Weights of a small multi-label image tagger.
Model: 1.2M parameters, arch vit, norm layernorm, activation swiglu, patch size [4, 4], width 128.
Training: 14800 steps, batches of 512.
Data: trained on photos of plants, animals and fungi (iNaturalist), 77898 training examples.
Rows from block 5 of a small multi-label image tagger, named by matrix and row number. Rows with one number belong to one neuron. Each number is 128 + 32 x the weight over its row's rms, rounded and kept within 0 to 255. All counts start at 0.
After each neuron's rows are labels from the 100 images, of 14848, where the neuron reaches its largest size: "responds to" is what is common among them. Only what is clearly more common there than usual is listed. The data: photos of plants, animals and fungi (iNaturalist). In brackets: how many of the 100.
# gate: MLP gate (model.blocks.5.mlp.gate.weight, 256x128), inputs 64-127
# fc1: MLP up (model.blocks.5.mlp.fc1.weight, 256x128), inputs 64-127
# fc2: MLP down (model.blocks.5.mlp.fc2.weight, 128x256, transposed), outputs 64-127

gate.27 [109 171  78 128 128  64 142  86 128 140 132 131 128 148 121 155 143 128 153 187 165 128 183 120 128 193 101 128 128 120 128 175 128 179 128 149 116  59 175 122 128 130  83 151 128 139 128  94 128 128 138 128  81  97 152 128 119 177 172 118  90 132 118 128]
fc1.27 [128  73 128 166 128 128 164 128 137 128 128 161  83  50 152  82 128 161 132 160 105 174 125 128  95 128  90  85 128 168 104 128 105 124 173 166 102 117 171 108 150 109 120  78 206 174 150  34 170 128 128  96 125 208 154 128  95 111 128 133 185 133 133 164]
fc2.27 [130 113 138 128  96  98 160 122 142 137 138 176 132 128 141 164  56  91 128 117  87 128 128 170  91 167 118 127  12 104 150 145 129 126 179 121 114  29 171 128  97 128 128 153 132 128 128  79 147 139 197 134 112 128 147 128 172 136 146 104 128 128 128 181]
responds to: class Aves (86); order Charadriiformes (50); family: Laridae (25)

gate.121 [139 128 122 107 155 180 142 148  73 186 103 154 128 156 128 128 148  69 128 168 134 128 168  78  87 128  85 128 128 108 137 143 128 137 143 172 146 153 171  83  94  64 128 136  86 133 100  67  96  75 150 128  85 128 128 116 128 157 138 141  70 128 114 195]
fc1.121 [134 130 216 132 128 128 115  88 113 128 128 128 218 110  73  93 128 128 128 116 110 128 191  79 128  37 120 111  89  78 128 131 143  75 139 128 128 220 133 158 128 126 128 128 165 107  86 128  81 128 161 128 127 178 168 135 128 128 128 128 128 143  86  82]
fc2.121 [128 146  80 180 128 163 208 116 137 142  93 128 128 182 128 128 128 146 152 128 159 157 128 106 156 104 128 128 179 134 128 123 139 170 158 128 171 107 129 118 120 158 162 161 104 100 128 181 100 144  84 128  72 128  65 128 128 170 165 128 116 209 128 128]
responds to: class Aves (94); phylum Chordata (94)

gate.224 [141 168 111 154  87  46 159 176 128 128 154 136 133  89  58 163 188 111 128 128 149  93 128 129 128  97 128 169 177  91  69 128 185 126 111 135 128 153 125 163 193 171 128  64  86 128 147  85  84 128 128  97 128 191 128 148 124 128 152 105  88 110 146 128]
fc1.224 [119 128  94  93 143 128  79  87 128 191 142 118 194 156  91 126 132 128 113  88 128 128 123 137 123 166 120  55  97 128 210 182 142 128  60 108 120 128 166 155 128 113  95 184 128 171  83  88  59  82 128 104 163 210 137 128  78 128  95  84 128 124 178 128]
fc2.224 [128  96 156 128 176 154 130 128 160 139 128 122 128 109 128 164 190 122 135 128 128 102  85 193 128 128 117 150 128 180 128 107 105 129  38 172 141 170 128 104 107 128 128 181 152 128 149 114  68  38 121 152 128 128 152 128 128 128 111  56 128 107  81 124]
responds to: order Lepidoptera (35); kingdom Plantae (28); phylum Tracheophyta (28)

gate.193 [140  85 105  68 171  88 127 137 107 171 146 128 133 128 128 168 128 129 187  90 130 128 111 128 114 128  96  56 181 158  70 141  62 128 127 166 128  58 163 130 128 128 160  99 115 112 204 128 177 128 143 128  87 144 122 128  93  87  97 128 128 128 128 128]
fc1.193 [127 128 108 110  29 157 128 116  26 128 121 133  87  92 128  84 128 128 218 128 137 128 199  86 133 111 128 104 111 149 128 148 124 134 182 134 119 162 128 114 146 113 171 126 187 130 128 128 145 128  91 128 128 113 128 107 128 128 145 128 156 166 136 128]
fc2.193 [ 90 172  81 152 124  99 128 196 129 118  98 152 128 224 140 132 128 182 202 214 128 128 156 128 107 128 185 131 128 140 128  77 155 150  83 128 128 163 135 128  96  65  93 128 146 130 128 109 129 148 130 125 140 174  85 129 117 128  74 128  93 128 143 126]
responds to: class Aves (87); order Passeriformes (56)

gate.180 [ 95 128 128  91 170 144 204 100 128 247 175 144 145 125 168 128 115  53 172 128 133 128 105 190 144 145 179 107 171 161  73 128 185 171  96 111  97 134 127 170 128 104 128 128 165 161  98  82 152 118 165 123 114 153 128 128 128 161 128 128 102 128 148 153]
fc1.180 [128 128 207 128 137  88 128 125 128 104 134 109 128 146 143 156 110 128 160 156 101  80 128 128 128  39 109 128  94 106  71 187 135 190 160 152 159 128 112 128 128 107 128 128 139  78 146  78 128 158 128 198 160 115 156 131 128 198 128 128 128 147  73 128]
fc2.180 [128 101 172 120 128 147 192 128 161 173 104 157 128 128  92 177 125 131  70  97 157 133  79 227 176 128 138 128  29 148 112  78 129 124 128 128 145 139 120 165 120  52  71 157  86 128 128  84 202 128 136 128 128 142 128 128 128  92 128 110 136 128 143 128]
responds to: class Aves (86)

gate.164 [128 143  85 150 123  57 128 159 150 192  99  82 150 199 128 116 128 153 111  91 127 128 158  61 128  92 128 152 163 187  50 125 134 132  86 145 140 128 128 128 160 111 128 100 145  87 128 128  78 128 180 128 147 168  96 131  98  91 145 128 101 155 128 128]
fc1.164 [110 128 128 128 128 128  56 133  99 101  35 128 138 130 188  66 128 128 151 128 101 199 128 192 128 114 128 128 102 152 127 128 104 163 113  41  89  92 110 128 117  90 128 128 133 128  79 170 128 202 136 155 128 183  94 128  44 159 128 128 128  76 128 108]
fc2.164 [128  93 158 157  93  96 184 102 158  93 128 109 117 128 131 128  98  99 132 108  45 128 128 117 128 128 113 128  88 165 128 128  79 104  66 187 128  77  53 138 128 146 175 117  81 128 149 147 105 120 117 100 168 168 128 131 197 168 161 160 128 166 148 128]
responds to: order Lepidoptera (34)