A small multi-label image tagger, trained from scratch: patch size [4, 4], 77898 training examples.
Rows from block 4 of a small multi-label image tagger, named by matrix and row number. Rows with one number belong to one neuron. Each number is 128 + 24 x the weight over its row's rms, rounded and kept within 0 to 255. All counts start at 0.
After each neuron's rows are labels from the 100 images, of 14848, where the neuron reaches its largest size: "responds to" is what is common among them. Only what is clearly more common there than usual is listed. The data: photos of plants, animals and fungi (iNaturalist).
# gate: MLP gate (model.blocks.4.mlp.gate.weight, 256x128), inputs 64-127
# fc1: MLP up (model.blocks.4.mlp.fc1.weight, 256x128), inputs 64-127
# fc2: MLP down (model.blocks.4.mlp.fc2.weight, 128x256, transposed), outputs 64-127

gate.79 [128 114 128 128  76  71 133 128 105 154 101 117 159 144 146 163 128 125 128  93 165 102 111 158 128 153 100 170 100 143 117 128 122 140 108 165 158 125 171 128 100 143 145 116 128 114 136 169  75 115 128 128 140 168  75 166 128 150 163 135 119 153 102 166]
fc1.79 [128 128  97 136 128 128  98 140 128 123 157 125 172 128  95 138 112 128 106 105 102 151 134 146 106 131 128 128 154 128 192 124 171 128 147 147  92 117  96 122 116 163 134 140 157 103 128 107 128 128 128  88 128 128 105 130 121  93 107 134 124  92 176  98]
fc2.79 [138 159 132 128 128 107 140 128 160 128 109 155 184 128  80 132 128 105 113 154 100  67 128 128  99 145 151 128 108 168 128 128  99 128 119  84  57 128 187  96 128 128 128 116 113 115 146  87 116 116 155 151 122 128 128 128 185  93 137 141 138 128 128 164]
responds to: class Aves; order Charadriiformes

gate.128 [159 128 141 114 128  90 162 193 128 113 137 157 160 146 128 128 102 128  82 155 117 128 172 104 128 126  90 165 138 106 128 115 128 124 128 128 158 128 184  82 146 122 128 128 146 128 139 136 151 128 204 177 117 155  95 117 141 128 135 128 128 122 128 156]
fc1.128 [171 108 128 128  93 135 157 107 122 144 148 128 128 171 128 128  79 128 123 128  99 128 122 123 174 128 161  91 105 128 139 128 128 128 121 198  91 128 118 138 181 144 173 128 128  91 161 140 128 122 128 137 158  80 128  66 155 128 128 128  98 145 137 154]
fc2.128 [128 165 128 136 129 128 102 117 104 130 113 157 142 131 106 128 107 167  97 143 141 187 139 153 117 137 138 151 144 116 141 159 138 141 119 111 129 101 150  96 147 121 160 128  71 128 143 139 128 144  78 165 128  61 128 131 128 128 108 100 108 136 193 128]
responds to: class Aves

gate.29 [130 122 114 128 128 136 177 104 107 129  86 110  81 142 155 117 105 128 153 152 114  95 130 137 132  88 124 128 114 179 128 146 112 128 111 108 166 163 116 126 152 109 128 155 128 131 137 129 174  86  91 108 128 170 174 124 112 182 128 128 114 152 162 134]
fc1.29 [124 136 109 132 118 136 158 118 129 164  84 113 143 128 146 125 121 125 116 128 128 175 122 161 128  70 133 186 128 122 103 128 147 103 143 128 141 128 144 128 141 179 193 164  92 128 128  97 155  93 128 173 149 158  84 128 167  89 162 140 162 175 152 128]
fc2.29 [137 165 128 134 135  93 128  95 155 114 128 151 181 128 128 190 128  93 128 107  94  92 119 106 115 136 128  88 129 128 128 128 136 128 172 137  95 115 133 176 142 128 128 112 158  81 150 128  94  94 128 143 147  76 137 156 148 155 113 128 169 154 157  81]
responds to: order Lepidoptera

gate.251 [128 126 191 128 138 130 122 144  89 145 116 163 134 128  74 153 128 121 138 128 128 115 128 128 128  97 128 140 144  87  63 141 147 128 184  54 128 117 172 128 147 105 138 107 128 174 115 156 171 138 151  55 137 128 128 192 162 138 145 128  67 128 122 154]
fc1.251 [128 100  85 107 128 112 128 146 128 100 118 147  96 125 124 128 177 128 214 156  83 108 132 150 110 166 125 129 128 128 123 131 102 130 128 148 150 153 148  49 124 117 129 128 173 129 107 124 128 139 154 128  65 137 144 148 159 114 128 128 128  90 103 128]
fc2.251 [127 170 128 140 123  77 144 136 128 128 117 128 128 128 128 128 141 128 131 181 141 128 128 118  78 128 114 110 154 139 153 176 107 128 128 128 130 128 128 115 148 129 128  96 128 128  53 128 116 128 182 177 128 114 128  67  90  77 122 141 128 122  71 131]
responds to: order Lepidoptera

gate.20 [147 128 111 128 114 133 110 128 146 128 145 128 169 128 128 155 128 123 114  97 108 128 128 128 121 108 181 127 130 143 128 142 151 112 128 128 128 101 129 128 117 128 128 175 138 106 119  84  78 128 172  92 128 189 128 131 112 128 168 177 119 143 132 122]
fc1.20 [151 128 128 128 134 104 120 119 172  96 195 131  98 114 162 109 157  98 131 128 125  97 122  98  76 109 150 121 137 114 101 164 128 106 115 106 126 123 124 110 158 128 127 186 128 158 128 106 128  76 128 128 128 173 128 119 128 125 128 128 128 111 125 128]
fc2.20 [117 151  98 128 128 117 117 124  97 143  88 101 134 128 128 128 128 157  81 171 130 203 153 128 128 128 106  72 128 127 177 156 128 128 128 128 122  89 128 148 128 128 139  88 105 128 140 137 135 125  98 115 124 109 113 138 103 158 101 128 129 153 128  96]
responds to: kingdom Plantae; phylum Tracheophyta; class Magnoliopsida

gate.208 [120 163 115 137 108 128 128 117 134 164 124 127 149 102  86 128 105  92 124 100  73 146 115 128 147 136 122 139  91 127 128 128 126 169 121 123 128  95 132  75 128 128 118 128 128 127 134 106 122 128 150 132 123 103 149 128 112 128 159 160 154  87 147 198]
fc1.208 [ 85 128 131 156 128 128 154 128 119  70 153 116 128 110 118 146 182 118 117 128 146  98 128 133 168  82 125 109 150 128 128 151 130 108 150 128 128 105 128 128 128 128 128 128 159 131 128 100  59 128 128 128 126 122 128 117 140 134 128 128 164 120 128 114]
fc2.208 [144  87 128 128 159 174 128 128 134 106 148 122  77 128 148 128 156 139 116  88 141  83 128 158 152 128 131 155 101 103  79 128 128 128 128 166 141 156 170 118 125 144 154 108 128 125 139 139 128  73 102 105 110 128 128 128 155 147 128 174 158 140 128  92]
responds to: kingdom Plantae; phylum Tracheophyta; class Magnoliopsida

gate.160 [132 148 128 110 173 128 117 130 128 130 128 164 114 128 128 128  80  79  44 128 127  69 124 128 141 128 173 128 149 128 109 114 157 128 154 146 128 128 159  92 128 146 128 128 128 102 128 128  77 128 117 141  75 135 146 128 131 100 179 128 123 160 151 128]
fc1.160 [156 128 128 142 128 108 116 128 128 126 128 128 121 116 128 128 131 121 141 128 145 101 128 128 128  87 134 128  77 167 114 138  70 128 170 128  97 126 140 112 121 119 173 128  82 107 138 128 155 137 128 128 128 128 128 140 110 128 158 128  97 155 122  72]
fc2.160 [128  65 156 154 128 125 128 137 124 128 129 125 113 151 127 115 133 141 145 164 145 128 130 128 128 128 129 128 139 158 118  93 128 128  71 107 128 126 113  89 162 160 102 108 125 128 126 128  97 150 150 155 153 149 128 123 143 132 179 130  98  90 128 163]
responds to: phylum Arthropoda; class Insecta; order Lepidoptera

gate.192 [119 152 128 128 128  81 121 128 173 166 128 110 102 152 128 133  55 128 115 128 128 128 124 140 161 128 158 142 186 128 128 128 131 147 157 157 144  86 125 120 168 121 123 128 172 128 128 128 132 154 159 128 139 168 144 128 135 141 138  96 128 144 151 138]
fc1.192 [128 147 144 105  81 128 152 128 128 137 152 128 128 129 170 128 147 102 128 129 161 170  66 139 128 128 128 128 171 131 116 128 121 107 115 178  94 116  80 128 164 128 128 128  67 159 128 167 128 128 131 135 142 108 128  75 128 160 197  89 143 124 180 122]
fc2.192 [128 147 128 136 141 128 141  89 128 110 128 128 164 128 144 128 128 128 128 133  99  63 128  59  69 128 113 144 128 135 177 141 128 155  97 154 132 128 158 120 122 128 110 166  74 144 150 128 128 106 131 128 177 141 128  96 131 102 128 119 118  92 120  90]
responds to: order Passeriformes

gate.241 [ 81 100 128 113 102 178  98 128 128 150  87 155 128 128 107 128 163 128 128 128 143 119 169 128 130 128 128  59 128 128  91 128 147 128 123 106  92 152 139 128 156 128 120 128 126 134 140 139 128 174 128 128 103 153 128  60 113 128 102  73 128 142 128 128]
fc1.241 [128 151 128 160 128 101 128 128  92 128 120  99 116 128 176 153 128 128 128 140 112 128 128 143 128 128 128 128  92 176 144  85 129 128  86 128 101 128 128 145 128 146 100  86 128 128 120 149  82 106 120 117 147 124 153 119  90 152 130 124 128 112 104 128]
fc2.241 [175 128 117 128 128 128 128 128 135 128 134  90 130 117 128 140 144 128  99  81 160 111 149 128 134 120 137 128 100 123 128 158 128 128 161 192 155 125 142 128 128 128 107 128 137 128 128 126 133 128  71 150 121 128 175 130  83  99 138 118 106 174 173 107]
responds to: order Passeriformes

gate.125 [111 128 128 170 126 128 184 128 128 135  96 143 135  64  77 128 108 128 111 128 128 128  88 141 128 128 128 156 141 128  70  82 163 117 128 128 128 121 131 137 134  84 137 113 128 128 143 109 154 128 128 137 128 164 193 117 128 128 185 128 134 128 161 128]
fc1.125 [151 171 144  60 146 128  83 128 151 172 141 161 128 147 121 116 131 128 128 155 128 164 144 106 184 128 128  81  94 150 137 151 108 128 111 121 109 132 129 128  85  81 128 128  73 165 128  91 154 196 128 128 128 112  77 128 111 128  90 122 128 109  88 128]
fc2.125 [175  90 182 125 147 166 128 128 110 128 128 128 177 116 107 128 149 128 142 128 136 151 128 128 128 135  71 177 108 134 103 106 145 128  92 192 128 145 128 104 169 128 148 157 126 115 145 142 143 178 128 125 128 128 113 122 133 130 144 153  87  82 113 127]
responds to: phylum Arthropoda; class Insecta

gate.25 [128 128  97 115 123 128 128 128 128 124 148 165 126 128  99 138 128 161 128  58 117 128 149 144 162 128 188 128 114 133 129 108 152 128 124 155 128 121 128 128 149 128 128 118 117 128  93 128 114 119 140 128 131 153 152 128  60 107 128 128 152 128 155 140]
fc1.25 [128 108 133 157 129  75 128 128 156 128 153 119 106 185 133 128 128 185 133 128  93 159 152 128 153 161  92 128 128  98 128 123 124 137 125 128 128 128 137 128 128 128 160 137 128 128  75 148 128 115 101  88 118 154 132 185 161 128 128  66 128 131 128 128]
fc2.25 [159 128 124 128 157 132 137 128 166 167 128 144 128 128 147 128 172 128 128  98 155 128 130 132  94 136 127 128 128 128 114 128 130  99 128 128 128 144 128 120 128 133 128 200 138 109 166 119 128  83 128 128  57  89 128 128 141 123 127 128 123 128 129 152]
responds to: order Lepidoptera

gate.103 [164 132 128 128 113 110 121 118 159 128  95 132 189 162 151 150 142 128 133 115 133 128 128  69  85 128 127 123 106 124 128 104 107 107  87 116 105  95 128 128 140 114 128 141 156 112 119 110 199 120 154  82 128 187 142 145 120 130 128 104 128 128 116 128]
fc1.103 [104  87 128 133 126 106  81 176 128 128 128 128 128 128 121 147 128 114 109 110 142 104 150 134  97 128 114 145 175  86 135 128 143 115  86 128 125 106 128 128 128 112  93 128 160 102 174 170 173 116 176 136 128 147  87 128 130 115 128 128 163 128 114  82]
fc2.103 [100 118 128 119 176 122  91 128  97  91 134 157 128 128 143 127 128 128 106 112 128 128 128 125 175 128 128 128 128 128  93 128 128  91 139 134  89 131 116 170 172 165 128  85 141 140 115 159 128 128 115 128  72 126 127 131  95  74 104 121 172 125 128 166]
responds to: order Lepidoptera

gate.195 [128 145 150 128 128 146 131 127 128 135 117 159 128 132 115 118 128 128 128 106 128 128 118 127  94 128 161  94 176 147 117 156 151 132 128 105 175 153 128 151 169  75 128 128 178 128 128 184 135  95 128 122 150 127  89 101  99 170 109 146 128 110 105 142]
fc1.195 [128 161 128 142 144 142 169 128 150 100 143 179  97 152  84 142 127 114 128  86 133 119 128 162  76 127 121 133 128 165  98 128 150 128 128 142 128 149 128 142 150  97 105  89 128 138 106 128 176 167 129 146 128  94 128 138 128 128 128 149 120 133 129 118]
fc2.195 [128 107 150 128  83 128 120 127 109 113 145 111 101 114 152 154 128 110 117 162 123 138 124 159 128 145 128 128 160 132 164 144 128  61 125 109 122 138 128 128 128 127 128 126 191  85 128 105 175 186 124 143 168 128  65  92  98 128 147 128 157  81 101 128]
responds to: class Aves

gate.183 [177 128 128 102 128 128 100 129 124 128  94 163 152 128 137 125 110 125 128 142 193 151 128 155 126 128 126 128 101 142 110 133  98 128 128 143 172 161 128 128 185 110 162 128  89 116 142 128 112 128 128 132 102 137 148  94 109 114 136 128 154 101 128 128]
fc1.183 [128 112 105 176 145 128 155 128 128 130 154  92 148  91 165 136 128 128 128  83 124 178 126 106  81 128 128 129 105 103 149 121 125 128 150 112 127 128 148 128 128 161 107 128 128 157 128 128 134 104  94 128 128 128 128 109 151  87 110 128 140 129 133 142]
fc2.183 [136 128 128 144 128 128 183 144 128 109 166 128 128 146 118 128  92 109 117 130 110 150 128 109 128 128 160 112 136 132 151 121 122 124 147 111  81 133 194 128 111 128 106 112 176 128 105 141 108 117 134  96 159 168  99 138 148 128 128 126  79 128 160 120]
responds to: order Charadriiformes; family: Scolopacidae

gate.47 [128 128 150 133 128  92 157 131 120 128 120 128 150 134 148 162 107 111 128 136 132 128 128  99 184 113 113 128 112 166 102 101 128 167 144 107 132 147 149 170 160 128 128 127 161 128 130 124 118 166 128  85 128  95 117 128 127 147 188 131 128 128 154 128]
fc1.47 [128  88 119 205 181 116 113 128 128 128 128 141 152 145 164 183 128 128 124 160 127 128 162 102 123 154 196 126  94 145 128 153 153 128 151 167 128 172 128 128 105 111 128 127 156 150 128 181 128 121 125 128 128 104  89 127 150 128 124 128 128  88 111 128]
fc2.47 [114 144 128 128 128  73  83 128 116 113 126 105 111 128  88 124 152 128 139 128 128 118 174 128  92 130 145 149 128 128 155 128 128 128 128 148 128 128 128 128 109 128 156 132  98 144 115 145 120 145 106 183 111 135 125  96  70  79 150 120 128 112 128 141]
responds to: order Lepidoptera

gate.134 [163 148 107 128 119 147 111 167 121 137 124 128 145 128 141 160 145 155 130 140 101  74 151 119 145 117 114 129 109 128 128 107 150 128  82 134 116 122 132  89 128 147 128 128 128 150 152  70 128 132 128 147 124 184 161 128 128 128 130 128 184 128  76 141]
fc1.134 [109 107  87 132 170 158 128 132 128 160 141 128 128 123 128 111 127 138 131 128 128 146 132 133 149 128 178 172 154 133  66 170 157 128 128 128  79 128 113  81  88 128 128 128 143 128 142 128 114  69 143  63 111 113 128 128 100  88 128 142 187 128 175 128]
fc2.134 [179 128 160 128 128  93 128 128 121 141 128 101 128 106 129 134 128 168 100 128 123 127 128 117 151  97  67 128 131 101 126 143 128 106  89 176 112 118 128 128 116 152 133 128 103 116 101 128 129 153 208 128  72  98 128 118 133 106 128 128 123 136 128 128]
responds to: order Lepidoptera

gate.12 [144 146 135 147 173 157 139 179 128 108 104 169 128 124  80 105 128 128 141 134 119 128 165  66 129 128 105  75 147 143 106 144 128 128 134 151 136 161 123 166 119 136 135 128 140 114 135 124 127 159 145 102 128 103 128  91 121 142 125 128  94 128 130 128]
fc1.12 [128 123 132  95 166 139 128 128 128 128 190  58 154 111 128 161 128  85 126 128  82 126 111 151 132 129 125 128 131 161 119 106 145 128 138 128 128 107 140 128 114 148 128 169 144  95 149 169 128 196 211 102 116 145 128 122 136 128 128 128 140 110 118 162]
fc2.12 [104 128 154  97 128 124 145 128 132 156 128 147  69 128 128 170 106 138 128  95 154 128 123 128 119 126 128 128 123 131 128 199 120 128 140 128 112 140 129 228 169 131 126 128 146 128 120 161 164 128 128 128 128 136 128 151 116 130 128 128 128 128 172 157]
responds to: order Anseriformes; family: Anatidae

gate.141 [197 172 140 126 164 128 128 128 105 182 137 155 160 108 128 177 128 113 128 145 128 127 100 128 112  78 163 141 136 166 128 156 167 169 138 101 128 159  92  95 114 106 139 110 112 124  75 109 128 120 128 128 128 113 117 140 132 142 128 112  92 128 128 128]
fc1.141 [119  80 128 128 108 128 128 157 108 135 128 128 128 145 118 128 117 128 124 128 149 140 109 133 184 136 128 168 128 122 128  96 128 138 104 135  41 128 138 128 153 117 156 120 148 144 112 136 128 131 100 115 128 116 128 147 115 128 131  99 128 128 155 123]
fc2.141 [143 128 156  98  95 128 128 122 128  94 128 113 183 128 113 177 137  96 173 110 144 128 157 128 126 123 119 144 128 128 137 187 106 102 128  83 124 162 128  93 133 128 120 152 107 123 128 128 126 128  90 130  82 140 160 132 123 111 128 128 110 141 140 182]
responds to: order Lepidoptera

gate.4 [101 133 109 151 134 146 155 128 122 128  88 144 159  85  79 155  92 128 134 128 128  96 160 128 102 143 105 104 128 121 128 157 128 141 128 128 168 128 124 149 128 128  99 128 137 168  68 128 185 183 120 128  78 129  74 114 182 128 128 122 128 141 132 101]
fc1.4 [135 120 128 128 151 128 117 138  71 159 154 177 106 150  98 143 128 128 128 173 100 153 128 123 109 128 131  79  97 128 161  85 173 152 128 128 154 128  81 141 101 143 102 128 115 128 128  68 128 174 151 194 136 147 128 128 128 153 132 128 151 128  57  91]
fc2.4 [114 144 120 128 120  92 128  82  86 166 173 122 127  78 194 144 128 127  78 158 128 128 128 125 154 128 128 154 128  98 128 128 118 189 128 102 109 119 107 159 101 119  75 128 148 167 158 128 129 163 162 128 124 143 113 148 148 140 160 163  68  74 166 124]
responds to: class Insecta

gate.225 [152 128  99 128 128 170 152 185 120  99 147 128 121  95 128 128 128 128 116 149 128 121 162 114 151 152 115 128 133 128 124 128  98 189 109 128 123 164 128 129 128 128 107 121 145 113 128 116  78 138 182  94 151 128 128 128 134 128  76 128 155 123 128 128]
fc1.225 [128  91 128 128 179 119 153 125 143 123 159 125  87 140 132 135 128  99 128 147 118 164 103  75 148 178 172 128 135 129 107 122 118 145 113  77 149  87 161 134 128 119 128 129  86 147 144 128 157  80 119 137 128 128  99 137 185 128 128 153 139  91 128 159]
fc2.225 [150 103 131 147 130 159 128  89 136 142 116 156 156  96  92  89 192 128 103  59 128  92 128 109  84 129  99 137 127 123 131  78 134 148 115 141 134 128 116  98 182 145 137 100  96 129 128  96 122 128  92 139 129 156 128 135 128 146 142 128 109 177 133 128]
responds to: class Aves; order Anseriformes; family: Anatidae

gate.81 [114 119 128 128 144  93 118 128 133 128 114 154 133 165  91 144 116  96 128 128 130 109  88 118  89 198 128 119 131  90 128 141 128 157 123 159 135 172 109 111 128 128 128 132 126  75 149 128 114 118 143 161  92 157 175 101 136 162  76 126 128 114 100 115]
fc1.81 [155 128 164 119  58 162 113 128 136 128 131  59 128 123 128 121  66 128 119 128 184 128 152 128 141 128 128 128 128 128 124  94 123 147 154 151 128 152  98 128 128 155 141  93 128 128 147 128 128 125 128 128 140 128 130 128  92 102 136 108 128 155 175 128]
fc2.81 [ 83 200 147 128 132 132 100 172 128 115 128 135 128 151 139  97  92 125 128 128 154 166 119 111  67 128 121 144 116 138 156 173  55 155 134  99 133 114 128  94 107  87 128 128 149 128 122 128 154 128 148 147 128 112 128 118  98 147 128 142  78 128 128 124]
responds to: phylum Tracheophyta; kingdom Plantae

gate.52 [206 140 123 100 106 128 128 128 160 132 134 128 167 109  96 125 129 133  95 128 131 128 155 128 145 158 127 112 149 151 128 125 128 102  85 132 128 143 169  84 128 128 108 150 102 128 128 204 139 137  91 145 120 128 128  85 126 177 158 109 115 142 119 127]
fc1.52 [110 128 128 123 163 155  84 128  97  94 128 115 123  77 114 137 105 132 100 104 128  96 128 128 113  31 128 123 135 130 102 195 128 154 132 203 128 128 122  89 128 128 128 154  69 128 105 128  65 128 109 128 128 137 128 128 158 128 128 131 187  69 111 111]
fc2.52 [109 128 128 145 133 128 112 203 160 127 128 122 128 123 107 141 128 111 171 108 137  67 158 119 128 128 128  89 153 126 152 128  99 106 118 108  86 173 128 128  79 131 128 154 114  67 181  94 128 131 152 113 180 128 128 115 128 105 109 100 135 100 128 176]
responds to: order Passeriformes

gate.114 [128 158 130 152 128 128 128 128 111 116 128 128 128  99  83 121  89 105 136 109 128 156 128 172  95  94 133 128 165 127  83 108 165 152 186 101 127  78 128 166 128 128 102 174 128 147  86 138 115 168 133 128 128 113 128 127 140 116 128 128 128 101  81 171]
fc1.114 [129 128 178 128 128 128 143 128 170 128 160 148 115 128 128 128 128 128  38 138 128 143 210 146 128 149 131 158 153 114 128  84 128 128 105  94 128 128 128 128 122 128 171 128 190 128 135 128 128 128 109 128 114  94 142 113 128 128 128 116 128 130 128  75]
fc2.114 [ 85 128 128 133 127 123 159 128 157 132  89 118 131 128 140 131 128 111 130 128  83 128 164 128 146 111 117 103 128 142 126 149 154 107  84  99 164 122 105 148 110 148 131 134 128  81 173 134  78 153  98 128 188 141 128 128 128 136 128 128 132 149 128 127]
responds to: phylum Tracheophyta; kingdom Plantae; class Magnoliopsida

gate.122 [172  78 128 156 101  64 128  94 144 155 171 128 109 128 128 136 140  86 128 128 126  89 141 112  92 177 128 128 133 128 119 128 128 163 144 121 160 128  83  89 154 128  93 201 112 123  94  92 128 128 128 104 128 134 128 115 133 141  74 144  98 128 152 156]
fc1.122 [128 113  82 202 102 149 129 132 128 128 128 101 128 200 128 115 128  90 129 111 106 128 128 159  97 125 151 171 128 154  93 163 132 135 110 154  97 128  91 137 128 128 122 135 109 163 128 128 136 116 115 147 128 128 100 154  99 138 110 121 113 128 164 141]
fc2.122 [109 128  75 151  54 117  97 123 152 128 139 165 117  93 104 101 145 113 128 114 113 127 103 164 128 106 154 128  82 128 126 141 130 152 123 128 128 128 135 128 128 164 142 143 101 173 130 136 176 151  92  95 163  96 193 128 116 132  92 108  93 168 106 128]
responds to: phylum Tracheophyta; kingdom Plantae; class Magnoliopsida

gate.230 [129 100 145  90 162 111 128 128 149 151 128 128  91  76 109 128 126 128 128 115 114 121 128 178 135 179 128 150 158 128  97 128 165 164 128  84 133 128  70 176 112 148 128 128 128 148 159 128 128 125 128  91 153 119 128 129 142 134 120 104  77 194 111 142]
fc1.230 [128 166 101 116  59 128 117 101  95 125  76 167 128 146 128 139  96 118 176 142 144 128 148 132 174  87 134 116 128 128 116 128 131 115 123 143 117 128 144 122 135 128 195 128 128 142  98 177 128 145 142 128  58 124 133 143 126 138 193 168 128 104  78 119]
fc2.230 [133 100 128 140 129 150 128 114 171 165 159 128 128 102  76 168 166 122 151 128 105 120 145 109 128 146  97 122 106 157  96 128  95 133 128 120 147 140 151 126 128 128 117 169 128 140 128 108 128 138 170  82 136 146 151 130 155  93 128 106 116 148 112 128]
responds to: class Insecta; phylum Arthropoda

gate.110 [117 103 159 109 128 128 100 169 128 128 128 209 127  98 116 128 138 103 120 144 128 134 128 120  99 107 116 147 128  88 160 128 132 124 161 170 131 128 160  95 152 155 129 128 177 167 101 127 160 180 103  83 171 162 128 128 163 193 155 147 128 130  85 128]
fc1.110 [128 143 112 128 105  99 128 113 134 127 113 124  94 149 153 178 128 119 152 128 117  69 128 128 133 128 128 140 128 141 144 169 109 128 128  99 128 176  98 200 128 128 117 102  96 120 106 157 128 128 149 167 128 145 135 112 114 105  83 128 128 180 127 128]
fc2.110 [123 128  68 146 129 133  84 178 128 138 151 127 128 128 128 126 128 131 108 128 128 178 114 140  94 187 153 136 155 128 128 128 151  90 155 110 128 127 170 128 156 128 139 128 105  91 151 137  72 192  93 128 128 111 138 148 128 128  91 128  95  80 128 133]
responds to: order Anseriformes; family: Anatidae

gate.119 [128 156 128  84 113 128 149 128 202 211 103  75 109  45 128 125 125  98 144 128  84 136 148 128 128 128 128 128 102 185 128 175 128 128 122 128 128  69 130 128 140 103 105 121 128 146 128  89 173 128 177 114 128 128 118 147  95 128 120 128 128 119 149 119]
fc1.119 [111 155 114 172 130 128 110 110 128 128 153 146 102 141 105 106 128 195 144 128 140 148 132 131 129 150 136  78 128 128 128 128 124 128 138 148 165 103 120  99 138 128 128 111 114 128 128 110 161 145  99 167 125 129 133 104 104  85 128  73 124 128 113 114]
fc2.119 [145 128 128 110 127  64 128 165 128 128 112 110 128 117 172 158 137  89 149 105 116 165 151 158 128 148 136 133 126 158 128 128 129 187 155  99 145 101 182 128  93 128 168  79 147 128 150  87 128 128 100 133 135 142 128 128 128 121 138  93 129 102 128 147]
responds to: order Passeriformes